{"model": "segmentation model", "dataset": "aerial photos of the United States (SatlasPretrain)", "train_examples": 203450, "image_size": 48, "crop_scale_min": 0.7, "horizontal_flip": true, "num_classes": 8, "encoder_arch": "wide_resnet", "encoder_norm": "groupnorm", "encoder_activation": "relu", "encoder_weight_standardization": false, "encoder_drop_path": 0.05, "encoder_depths": [3, 3, 3], "encoder_kernel_size": 3, "encoder_stem": "single", "encoder_avg_pool_shortcut": false, "encoder_dropout": 0.05, "encoder_widths": [128, 224, 384], "decoder_norm": "groupnorm", "decoder_activation": "silu", "decoder_weight_standardization": true, "decoder_widths": [64, 128, 256, 256], "decoder_blocks_per_level": 3, "decoder_block": "basic", "decoder_attention": false, "decoder_upsampling": "pixel_shuffle", "label_smoothing": 0.05, "init": "torch_default", "residual_init": "none", "optimizer": "soap", "beta2": 0.99, "lr": 0.0026, "beta1": 0.95, "shampoo_beta": 0.99, "eps": 1e-08, "precondition_frequency": 10, "max_precond_dim": 1024, "merge_dims": false, "one_sided": false, "adamw_lr_other_params": 0.0021, "grad_clip": 1.0, "gradient_centralization": true, "steps": 7400, "batch_size": 64, "epochs": 2.3, "lr_schedule": "linear", "final_lr_fraction": 0.1, "warmup_steps": 140, "weight_decay": 0.2, "adamw_weight_decay_other_params": 0.01}
Rows from block 2 of the encoder of a small segmentation model, named by matrix and row number. Rows with one number belong to one channel. Each number is 128 + 32 x the weight over its row's rms, rounded and kept within 0 to 255. All counts start at 0. Numbers have three digits each.
After each channel's rows are labels from the 100 images, of 14976, where the channel reaches its highest value: "lies over" is the class under the peak. Only what is clearly more common there than usual is listed. The data: aerial photos of the United States (SatlasPretrain). In brackets: how many of the 100, against the usual share in percent.
# convs0: first 3x3 conv (encoder.blocks.2.convs.0.weight, 128x128x3x3, each kernel summed), inputs 0-127
# convs1: second 3x3 conv (encoder.blocks.2.convs.1.weight, 128x128x3x3, transposed, each kernel summed), outputs 0-127

convs0.27:148075103148112127128155065141127114151178057124149088144167070118123165102166131089120162088114145130164131088124143108142183154117108099158145103163170129116189132181102071107076122094094146161161123134193168158077121162179099107114125114115146151158110099150147103184157069087130076159135148097088119133084093118115158104128156114079195087141126129139122138190175120132138158037116
convs1.27:135117154110141101241133149076112097129201077121154159100075159125108146123119122151135114162088130077167157151114055147113152128121159102087123127108179131115143135139095136096111173154115131187193134121130062113089071142117122121146139132125152154125150171077102113150122113090165200125114123123150099044110116135203140174131133148107165124086109180115180160094116188128123142124173
lies over: crop field (63 vs 7.3)

convs0.50:142127081123109078097119148129175133141169130175202078077105170152122132119159117119180126064090153159111164198122180162131134111096090125158188070082146113121050108143087151137112167112113161143122109090142151144149126142148139119134218114073104128121157145139090122158104075144154074125135143141149156114093139121135139164165125148196093132157099100060136182132096103139150078075114
convs1.50:141178131123121152104146090076131132146155073073108100135158107135111165151135134109146139084136169102112125176113126167058174134107170116171088131140112175126116133072159156092171128121138103099122117158168114161044145108079126100194094095124157099167102076170140159214117065142147122085164145118098197180159098117191168173120141105150114173135116152151106096100117155087160119147111
lies over: crop field (25 vs 7.3)

convs0.70:138098160184141085110170130141091088176121077114142171151164084121130112127163088088149114159199088073150121154106095164094170110186124168132157178110130153098188111137163100148078129144192121094148144127159123120136130081090104146100115160074063111164132111052074188115175104154092103129144119155139125142173141117070106123148173103167124152143151080121082118081116135131112181097109
convs1.70:117121117067179122174191086096101054124126107135147119102115102066085166128149097119102123120094092099221159111139153183152170080160136160090099146088071140101145123100115095165089149123127183103148156127065095134167113143060144102079154100169093112072148154059116123108098125115091127065096140111158103144118100148151117081145128165111097117109148158155146113104135122116168108091085
lies over: crop field (51 vs 7.3)

convs0.58:102149094065126109139116090086146067166139100108104068117110174189080114073131150119114106095136148158152155139120100140154210092130104113118108209155143191137171133191121169130157141165116109190170122133151072123124107116156099115182155119118148100141143100231148119137136114106154158143082079114100148131124152133153092159121112149128182103073114087160080121172117090122118143084161
convs1.58:160126180149166185213056105136135127156123149126126122139129122097119132127091147119100124139101166192133116100142128145114160143141127100160108118100137112125144141128115059164114036124128131189141121081096126101115094118139134133104138160136138120156126116191119132149164117102135196064171102167124179150084050066120157129135150172228158092126110109117192143064154102101089128148116
lies over: crop field (68 vs 7.3)

convs0.65:148140142135156120131158146137166154119142102108139120121060130127146087129070136090159136112072128103101132181114118203118087165116163140109161186134156131125121125119101163163169090153088122138109173089091129093118065114145119141097104127134092130121097058119085113067110109153141091086132092119187154221167190170126146168166142202178102061177141101175087134099132105157135093107124
convs1.65:115179204109143108130163120094098140146097114184137147136100118148158116102167068154110164119134093208168123131105141072113175114128120175173097127171155071093125098096090174136121141085137152118064139107154149161102089072165115128118133101143125114128097078124120113093157099138114155109125184151112150221122048186180137187169152150122149122111154152134173143179097119133141165090131
lies over: crop field (32 vs 7.3)

convs0.95:155166146121101075110124140146121089091135104180112122120173146180110144164133064047152138162147139108075139085170141083141143121106122169069097131161205143145109174165175122134146095101114072119106156149121180161105131111211130155147048130125134110118111130039105112159126108122128133153072068171115144119137089133199136118088182122181150172130152096115132140106140090122130144126117
convs1.95:183096126120122128207124125096087094116124148171102118101147100112098113149111101166112117095183156103120114135110124130170145131140146156159129124101174169151101068178154088133131135131106160122138087105190090081136189099154129124124138123066159136089169044108115115172086127076104096100091043171148145118102082161116138197096123081079065122162096135140098187154126116094137103103097
lies over: building (60 vs 4.1)

convs0.15:107119103086151122090133155148110118163136200168110130122157098166137156105137110142135158164139105111061139135152075089137141132166170130095134142155144131127154098080112084167137137109121097177082149134157128132124152204116098143212091133135108157068117136107076189170078079137132076081134134143103175184134078171124114201166169151124104151065083091082107094070113124132107162133106
convs1.15:159081089122137149104083153102168221236128122168109125112124135171134124103072166166165144124169158116148163084086103074145187151152129114151105135135139105121195175133162117090158141139149123113143105124151146111164132136125146141112097105105078160110129145111115148101146095149081141108151048089123184135134210162107115127159148098189157162137145093168100106119164089067112085125113
lies over: crop field (42 vs 7.3)

convs0.26:101112107159105109128159198082132136136073187107106165114114087134106101110158098124097101146115137128101187107127100136149189073171151137116094143148171139130111175132085093185148141042113074109119179134158148067122131094175149156148124156129158122126120093088139143097155162085182101106131040123094181118132117110185188170106155134095136149149207162116088095107119116148100122157145
convs1.26:142172139074093139126113096180123116077155145153155164117135126197144113135084217134120127108109086083188078110123101046163157103182114104128084108122153115129129093134120160073148178129139067204132129079084117120111117142081107116092151079128136131143068144162127138142164091152100150060081137097137100194128138106156125091132162118150176120148096107142148132154195131113096088147122
lies over: crop field (34 vs 7.3)