Rows from block 0 of the decoder of a small segmentation model, named by matrix and row number. Rows with one number belong to one channel. Each number is 128 + 32 x the weight over its row's rms, rounded and kept within 0 to 255. All counts start at 0. Numbers have three digits each.
After each channel's rows are labels from the 100 images, of 14976, where the channel reaches its highest value: "responds to" is what is common among them. Only what is clearly more common there than usual is listed. The data: aerial photos of the United States (SatlasPretrain). In brackets: how many of the 100.
# convs0: first 3x3 conv (decoder.mid.0.convs.0.weight, 256x256x3x3, standardized in use, each kernel summed), inputs 86-171
# convs1: second 3x3 conv (decoder.mid.0.convs.1.weight, 256x256x3x3, standardized in use, transposed, each kernel summed), outputs 86-171

convs0.183:112141148083147101132112125118160110086096149083124073127173152123114150102083078081143054112080076159102144121098124108130128202202119127135097150110117068177094164140116151118113122122091136103168179103063119101068137124149153083132122119168165130151080146
convs1.183:114140084118141155181144133153118199070084147127143142174136128177065147069125158122137113073116159141067191146128099111090130143157167093059100146130115162104087079159182170143152119129125153168120148118138121123140130149150119118120132133134133139107134129
responds to: building (87)

convs0.234:122124107140063144186112184076107147133127142135036127091083157157124143165141102127083111147125113103148131107120069086129144183147112214120148162101066157094127100134147128125108150099115109123134130083182149099140054088189105116156079111125166145107155124
convs1.234:099091168035161133101154123115116112115118101123176181091178084135158122068116092167135116057107082123202142138079161134173149125108145144090101154164162121097189177133112120167094118131161158138144142128120098148153124131116126168063121124096140123084103121
responds to: crop field (35)

convs0.124:121128140135127105098105138108152095165128036083141158085139092125142102161090100037114085156087182136160108144130140107156139181187059102097099159128137118145084150125091121181156136114067067107152097150156072147105144054116088092113150102135096057108084176
convs1.124:092119144099082106124139088154150135130083122146137155142097120127204149152127091159150132178206069098108157127164115089165073107101160149168096145131158145158160056150128119139114131117135138170098193163160112082128114124128100175109165084076162097078146106
responds to: crop field (47)

convs0.152:088150118102081115081149135091141135105107151108168129114073106179113192153147147096157140209118108065097114145187074115140125210134112109150118197073123192138163074071147116157119131151120123180084201106133097123064176117118158107069150120088135159133138157
convs1.152:100123151170143126092168162093047056133140117099128180199186113120118125110106143117072114117144115212129107165078117081088084044103114149131079153152166045134156143126140127134106116152122154166128126150090042116174146105119076123119078127107112145153186127
responds to: crop field (48)

convs0.187:186125130121110109091126092136118110136202119127113138099118124094116179111107106148166118107110130117122179153127206136118099119147064125108125082144098124049073132110163102101121136164147195065156105068126140109111111121122157112062132173159141142136130179
convs1.187:151104097076103161190151154104161163143135098060148138132149133092198083113142062128086137125150184163126176135151162134186103180105149142164163153099152122141146158146110152156141130112110149153144186152067077154093068098133128114171094137092180161092162136
responds to: crop field (29)

convs0.208:111155074090194125101215127144136179167136116146166104120142123071154104101133121065147151141143133093106133073147191149124112081037103174143090174106108119166143159144135149118140141130182136199110164100109114116157150126158108102106104143099115147098073149
convs1.208:096150115076078120107176145188144117117110075130104113136158092079124046178106101143146127184140135159088069111137120149125094121095101099072178081138115105106122136119089101070121129157105112183144100104197121166072119187101151127137132152158111106122112127
responds to: park (52)

convs0.13:109162082137086146121134108148124131098064093137072133078167119123149128137092102135148093148083057109114093095112128039097136122191137164135131129142133113135108187139142099150143080119164128128090082109138170085114166173096119142135192123128147142075154082
convs1.13:141094165122134157154165067118087102110153118108130091117109150179055129172146121138148136133145101139144190150096143095076093140118132114093123163201110131083144159103156128172005157101159121152138190104109120084139067117131177108068147125173152088198155146
responds to: crop field (29)

convs0.101:104112128120116105197153118113087079103199128112131128083108140152136137103132138139164231136113134139150152148103190107150163151079214055169142133144130057176072158117124131106102069108097121135183127132120101126102135129153114150100138110198109157128119140
convs1.101:120164127138100119122113103180130114117103025145103083187163032157133097128132107147126111179157108124159129134179086091121127039126133156103116114122110127139152107157132106063195173094129074171138110169160110141147131145086127137146150116132132095101107066
responds to: building (74)

convs0.14:144109180137228122147116109105117093208053145148172079053099068082121109142119158140130141147105180095102132157154131105090117128159123156089129117122079071137133146091096187148113144142127081165126185103055158181104095149102167140198084154174159134076104165
convs1.14:071183098116093168107081146124073109131111104160194166125089178100148157098123076171118155121114031114181160159144096094128156145128173155119099092095112104100008125137141138144159083134125112049125094121139108146118145111126167114112077113119166135081116144
responds to: crop field (27)

convs0.106:106129146136117127089083153116124107124091104127096159145111096099143156118055162140149112135117101097098117147118100098149119168126129115143128140129121137120093137152120107109103202123129138130152108172110128070065112075114123185142075130082117072101119161
convs1.106:075104141162161119120121069134097136104143134123144147124158136121160083106125076151123101122111124112133055111139118156081142145150160123139082132124106126123132085162103098122156147099137120151168159132133122138124141154142075191104146099136141112120122111
responds to: crop field (40)