Weights of a small segmentation model.
Model: 22.7M parameters, 48-pixel images, encoder arch wide_resnet, encoder norm groupnorm, encoder activation relu, encoder depths [3, 3, 3], decoder norm groupnorm, decoder activation silu.
Training: soap at rate 0.0026, 7400 steps, held-out accuracy 87%.
Data: trained on aerial photos of the United States (SatlasPretrain), 203450 training examples, 2.3 epochs.
Rows from block 7 of the decoder of a small segmentation model, named by matrix and row number. Rows with one number belong to one channel. Each number is 500 + 40 x the weight over its row's rms, rounded and kept within 0 to 999. All counts start at 0. Numbers have three digits each.
After each channel's rows are labels from the 100 images, of 14976, where the channel reaches its highest value: "lies over" is the class under the peak. Only what is clearly more common there than usual is listed. The data: aerial photos of the United States (SatlasPretrain).
# convs0: first 3x3 conv (decoder.decb.1.2.convs.0.weight, 128x128x3x3, standardized in use, each kernel summed), inputs 0-127
# convs1: second 3x3 conv (decoder.decb.1.2.convs.1.weight, 128x128x3x3, standardized in use, transposed, each kernel summed), outputs 0-127

convs0.55:462493496547460537434467473537458471469520482555516537594533569535539476522621541472594484550452496547448511469508492523481466510491546499459492435505433483561527402471478467502459485498499487482489549491459517493548538552567551542477530470546459472493492514577492432476489540502416483479544491522460495508487481507480528577510429471490511495553447440496517527471490554469511535410543
convs1.55:515518499415475547527454531469493459532489529430509559401491467476509474455481464512462490423477540410592473490489537560551560474481441476481505538507559490466563535529481537547507494423485521502504456522552508481467518474384525411485456521467548502501517520502530555501550463530492547462487462551546545549471510521565468542485505584543505503507514545517496539477509473511462443519421
lies over: building

convs0.90:510504523460547526457531458483460513533511507472472502478534516538505443517468470475476420502525538443533482497500476478465506448511509502562528506539561508412487450532494575516477494418445512498576472608540542484489478532518496488573518459511568478516560409464490389463497563464451537488565514469516525473526561507513584447512529523441528483454478515469488557423471551436533497533473
convs1.90:462498522486502493540486500551502457469524447466555532447472504498499531492489545480453570509556482601501491475508525490499523527517547490509476512470496527530517489435488432468515541486545534570518529458440590556477519542483541512479456532425420512435451580479547585510450397513541429527484467541494482495505513485434437507521513419576453491536531478504519517609517460511521462465504
lies over: building

convs0.53:485440506510541505513510516487527588458534477500491498521478508511484412449527495459557536474467456497497549568477478559400458473546538498541482488496547470453553553472509479512570506510497497534575522558541520565490546536513501552529495472419528540461472536514526484424468453497466404466508487513454503529441532503430493446491437475533486427475481449504445539501529611469541516579489
convs1.53:576547567466521488451538572528467450571554517506532499474500555510518504529485501514439476499510515548501493407528506454535497509421445490491490515530512536580449506542517527520385453476427503539483527571461470513550527455500482437527556479510487479521524521524441473539495556448477526488454536474537455511571483421586534537508465531522510519511435598499522488472448460443516457500513
lies over: crop field

convs0.33:443547513466500541425442565549526477508440521508488496473548445519498516540505449382439529515467496531532485536488463535453471529437491505548520550499458541552561524467544517492528481474398462496580481455439556518489486524518574477547479570526538602486432523544500484537484505460565537511496513449439512459517500484442501540548429464512509484477509541512455573527484540461491496511473
convs1.33:577450499513541490552524490515509563422573506528460445542485496501474489450559502530523522456519586465410510513512504450525461466507471554493501486541530451420463526472431487467452518545563548530435555504565466459499508496521489566451541467426487469580571500500521515450522509440490495472483502550516496529497410499505453539491570461494421501516519469437505480434518544469527478439494
lies over: building

convs0.54:530450512497541490528410494429580579512498523534426531466496448473425421523490513447455555509441578521495541536488474537476529475526563509572474530468478526512485561469531514499468519453546518463584494549437511560488449571524505555454544527449525509457461523461505502479469548443442490529471485457539502434511519480447486554542456487530558469533496489503485492488481510527497531525388
convs1.54:470548473496537502497556503570546487488500499473527450522507561510555520490495463537557488474559444460546416449565555503495502500458444423446526531497582541505518517544487547473543537513451492602465503481574525445527575473481522473538498430527510499531572520510483556506507570578514498471497468507499458549501515526552524474499520534468457527479555496464532498496521502425551470548624
lies over: building

convs0.5:509570542523562544517481561473483460464446435539482539464529542455480448425483545441507488543546493533545549480506553533443560494456512496530515448531460545495478483565489500484471507485451480473519529526478536461482519478509500526454541473543489437414581484456460471419506561537492536458537481487475510438417504518537491518508485538619543452520449481433529506470546584560475494520530
convs1.5:483456446542498542526461473526471522464500495530532505506521483519518547548568537516503438531474548501432419571545502472514460556469458448546464460474474442467541503542538541539543529534489499554497439524506523541464484397538488439447462459439508472482481507459504485590530484498489468505557545534493548497482516423510445505505505522466491485516446482603487584547497554449485521457614
lies over: building

convs0.83:569555548573479542591526601489512498507468506540490462502555507503505508467441464518544519512520544446546550485550516531374484512530507480490526486552546515518529530529467522503499434526553501535465508475540452479521487502486539529537504564474536502417457466442510527540545462479525501447495498480478533429495462474471454348418473481534522515481532481499491514469546498411535527530507
convs1.83:457553445487530513512488522565446451542572472506566573547386446475502500477522511498494502441530467532530477566420534554588482532421557452509489542481494440499456445487520505529499535506442502527587472467486550422520484477549520494509447438489474486546583507502467450467517476494489539520460484535458483528472506495552545584508503504549498445465475482521493494504468531549502455420474
lies over: crop field

convs0.123:498530508485479491561540482569562468424534449495551467466517508446528591565507527533492474527462524450538509543535461544442473486512459520448532507519483574491538502483450490478562503479485504534457554495482443520496531525539496460454474481499458499499576519490514490469451483540484523483547506511470544429524485482508541546495483507517500474567503461429471445497483456518510464700413
convs1.123:510512507542477508461500552486544529588484463494541498450498553500457452431514532538533536486563466559462482443422566506459486481487511560510478541483512488538477515459536449488537448498518479503549567457470568455517458518451525503474496495467456538482466544497526447491523492540535499491456482513502474567498581459501477461509496505507508549451469508496524603467455575543515544318487
lies over: road

convs0.82:437569517535490514512519522493463496472473470479542463491491479508535458503401476509512530521520509480542562554518508533455472560517571478478451498533519537568573517571460485536514571536528508511463521360522456534503451551444568448497389498527504481425438515440552476495520509476512460510472463512456515546495466448537476454510526516541501482488550548543530464483497537454562430533454
convs1.82:573467493403487527447487508533512500528471534538469513503487502428480497516569456445537456463444442510434416477417523493533513465549397492537482472531525477496507510572526524432569422521517491447530481518549537485558526488488460520446466526448546504598498490467439478517455452513526512484542494512536466452505532542504515570519431501450483486435410498472481456495530508505509507437472
lies over: crop field