config.yaml
encoder_arch: "wide_resnet"
model: "segmentation model"
dataset: "aerial photos of the United States (SatlasPretrain)"
train_examples: 203450
image_size: 48
crop_scale_min: 0.7
horizontal_flip: true
num_classes: 8
encoder_norm: "groupnorm"
encoder_activation: "relu"
encoder_weight_standardization: false
encoder_drop_path: 0.05
encoder_depths: [3, 3, 3]
encoder_kernel_size: 3
encoder_stem: "single"
encoder_avg_pool_shortcut: false
encoder_dropout: 0.05
encoder_widths: [128, 224, 384]
decoder_norm: "groupnorm"
decoder_activation: "silu"
decoder_weight_standardization: true
decoder_widths: [64, 128, 256, 256]
decoder_blocks_per_level: 3
decoder_block: "basic"
decoder_attention: false
decoder_upsampling: "pixel_shuffle"
label_smoothing: 0.05
init: "torch_default"
residual_init: "none"
optimizer: "soap"
beta2: 0.99
lr: 0.0026
beta1: 0.95
shampoo_beta: 0.99
eps: 1e-08
precondition_frequency: 10
max_precond_dim: 1024
merge_dims: false
one_sided: false
adamw_lr_other_params: 0.0021
grad_clip: 1.0
gradient_centralization: true
steps: 7400
batch_size: 64
epochs: 2.3
lr_schedule: "linear"
final_lr_fraction: 0.1
warmup_steps: 140
weight_decay: 0.2
adamw_weight_decay_other_params: 0.01
Rows from block 8 of the encoder, named by matrix and row number. Rows with one number belong to one channel. Each number is 500 + 50 x the weight over the matrix's rms, rounded and kept within 0 to 999. All counts start at 0. Numbers have three digits each.
# convs0: first 3x3 conv (encoder.blocks.8.convs.0.weight, 384x384x3x3), inputs 216-227, a 3x3 kernel for each
# convs1: second 3x3 conv (encoder.blocks.8.convs.1.weight, 384x384x3x3, transposed), outputs 216-227, a 3x3 kernel for each
convs0.101:575418523462491562532439478478464518522529353385568577565511554496518411548506549538602437489350388428531541482403489530490529453505533564574334523434538473512449523397408569509508501481569461443516537477439506561472508523489524498516467448464578438549495452482494576502508581474436503492468550433453575525533389396603497458
convs1.101:478541482439511569517517546553547495475563482472485514533460490497516524482568518468525474447491498453462497520420451499547458525534400392587418402593568532433419488608482565406497493528607510520462511421471496596444544482469496476539588544549439664500497490475551486525512593461524490450450533449552538467588491423468468573
convs0.102:483464492477596521551542470484500592514457576526544554436542483495566554550594477484495514556561498443515493509498401433504478511571527381525489479495509425509499473575492426458454516489495523495465423500528531413456465518545508593520469546443526486524504534473488520511490498461455488543403415528565386419465608443484497521
convs1.102:456467497542435406497571443489540472436426526493465497507439491470463508469500556475540495484558490458540541479497477455489498589532562504495474483484522521485504547469500442545462552411559485425498533491478519579575501550553459472464500481536490525503462439544457467541433419456441553472520466589489513513567477491488586454
convs0.103:455498488516438544399495479549525452520476466525453444511574617514441530599425443496412447455509604538446497549525487562359540474537414464446513556550458480499467587484511502513507471499383540455548520470437592535500501397526515509514549502539560392532391461491532448525589554483492486465513492471412454518487449454509568536
convs1.103:499522367451526502501547538498506373580459535510483514476557487431562539479569431531484508476479462468466578502464546503600435528509484577531477499426540565573480562482464509470483498472538534428495463473535615472507500519528502500476474597470402432538553464489478505502542507428541503466487487546571533507306456489554595529
convs0.104:518494481524541455485549474529463495491486519482516532418503524568507394555498451499474498520460521538518439548479472475526431491439474471456502469468513522490444515549527481469460518471507451526515575525476556526429544467586508456449513484471534533387484445574473498460498452504518450512438457485439547541498445529503429452
convs1.104:524517521559468549539536483512527555467484486513504543508534554501519504536538514520461464479493473493569495577460531522373501434424487579543462451511543509512523501533583444467430450497471550476479525556488452556505485509519516476431475477506515487487349553476511450514559559448469455465564505388516549543454496562507548489
convs0.105:524591434472507476507447536517452529456542548517399531536571467528588465501571463495499526539459521510544500452528441568510348576506431468498513532489482496525477458506539526504479469517467493545468418442545556466537476606518480569507532498463657560435607556566434617452456474581455502590437468535494484498441542459492557458
convs1.105:470393563469438444470525508591454517534454450560466527471526460477527551492507587531486514504491502431462419530610472454609457410485543469419564557448583494552443483556544503488560514555527482567523490614560425548502484393530419521486488465560539393504561481525474498542625457576550432508583398429494439478487506440526452506
convs0.106:502400401507431411507461495506521503472474490554527479545485537464527556504433417500519546462510494523440438512478455606507477450478502506438499478424543484509443579503508515575505501505442495455540479431460543517510476489526496545476457512494497537412483470606440413396501446511509556484571500515527473475485545460433500487
convs1.106:492539578449450503539516505522486534470537522532560461534564515462494433529511512577439476479529517546512485541537465557471499556630479508592572376468608511521455553544513598575502522584478507494518417531444419524455503511478594496480378562531442534566547526499543554381486499516500493559591467539554468486434519452500515547
convs0.107:542537468451421604503397513550396412514541398491474469469534583441496510519421543547519499537452575502544493511499479417478492594462476496446387553531457511549490454518491456586539461511460494531512526556478484386521538532516492494511452466520623469580511511417454470518545518590477522530508389519407479428507512537435547575
convs1.107:449564484511562432546519454521465507425421519477517477390520475440526466436467599449430611520505569556409469516506556508606487546482531502502509525510569579441532556503517396544602433561450399524622445513525464522456506453483549370527421490564532480456480533514542440533514466457651456540500495473488440553534548472570502424
convs0.108:656565539561471496469504416543546556445554537541531489442544516539525470520537515522503497494484550513506489437472506485564492479445446491526437508480516444484480534460513579497475627516553537519507496489522504505565505488515529439512444474461576493479465540528512476501567503498463524481463506547530558466512519415511446536
convs1.108:606538481500503534460428523461585442434431546479546443460480488351424509512426546488403467493436568447438456492517516445555560448558512518493514514471498530602535522474519567476508492464544468553496388425608564612549532440482528544479494440516549492464606412581525506533493415554564511554493548477457391415557416384587403584
convs0.109:450610507438498487562434461475530503523482592542493453574529623510497548499459509544536427492473467450585556482573349472504470425534514542435480498500544558505471470461565458492499506467504446446493460459447494445489485516579450529545494438457578533531540556442518492555508495497587468457475468558556545453528527432460463467
convs1.109:527499549413543580528487515522466422491567444438496513489482524460580513502495477537463463473558530470542481472539526514541442542397510505583520423502452489443543517542583557489447570655471466647484455551540494473489487535542467499514504511519466496616494587568439479496518452450461505320593438485494512535501622611506475486
convs0.110:518526483449402420478465304457474429511524488604590407534602459507528424469460455529450477416466497526575510510486448424402420424496502540492509545469523444502480462497502500478423409476523494547510497576524543547485576549439556566527433340490491470489648423614523577392516591499456514549538455485573460505434541583497611545
convs1.110:553497540490530536482459511484565557526503455507508582532402379411435514589552445505463498544623400542460514502488351421455469500442474409673498488412449495534511454594559541502543421514545528504443430535538516503464512612520478508535537479435549460404605494515578471594377623557449433438528444411407412644478504474605553453
convs0.111:585501499527491541493501465493508479425527524511476551560575543490445472577503415472403380466476471444504584517428454448413525432443448477498467526504497506541496567572544513454573513521421466469437523482457445466549551493565442471613533554542450532476543560549569549540476559473479462458557562527418436426496585514562517510
convs1.111:517497564515471511429421501493538503503462508631441466470422446506511537494448514521475548419506539474495488545532468520478520520507451569527592465566461481474541596556512399465395460445422505577451542493508503513476514477434485542513527466584552521499390423444489422449560516484485583551556474506483384430445524531463435448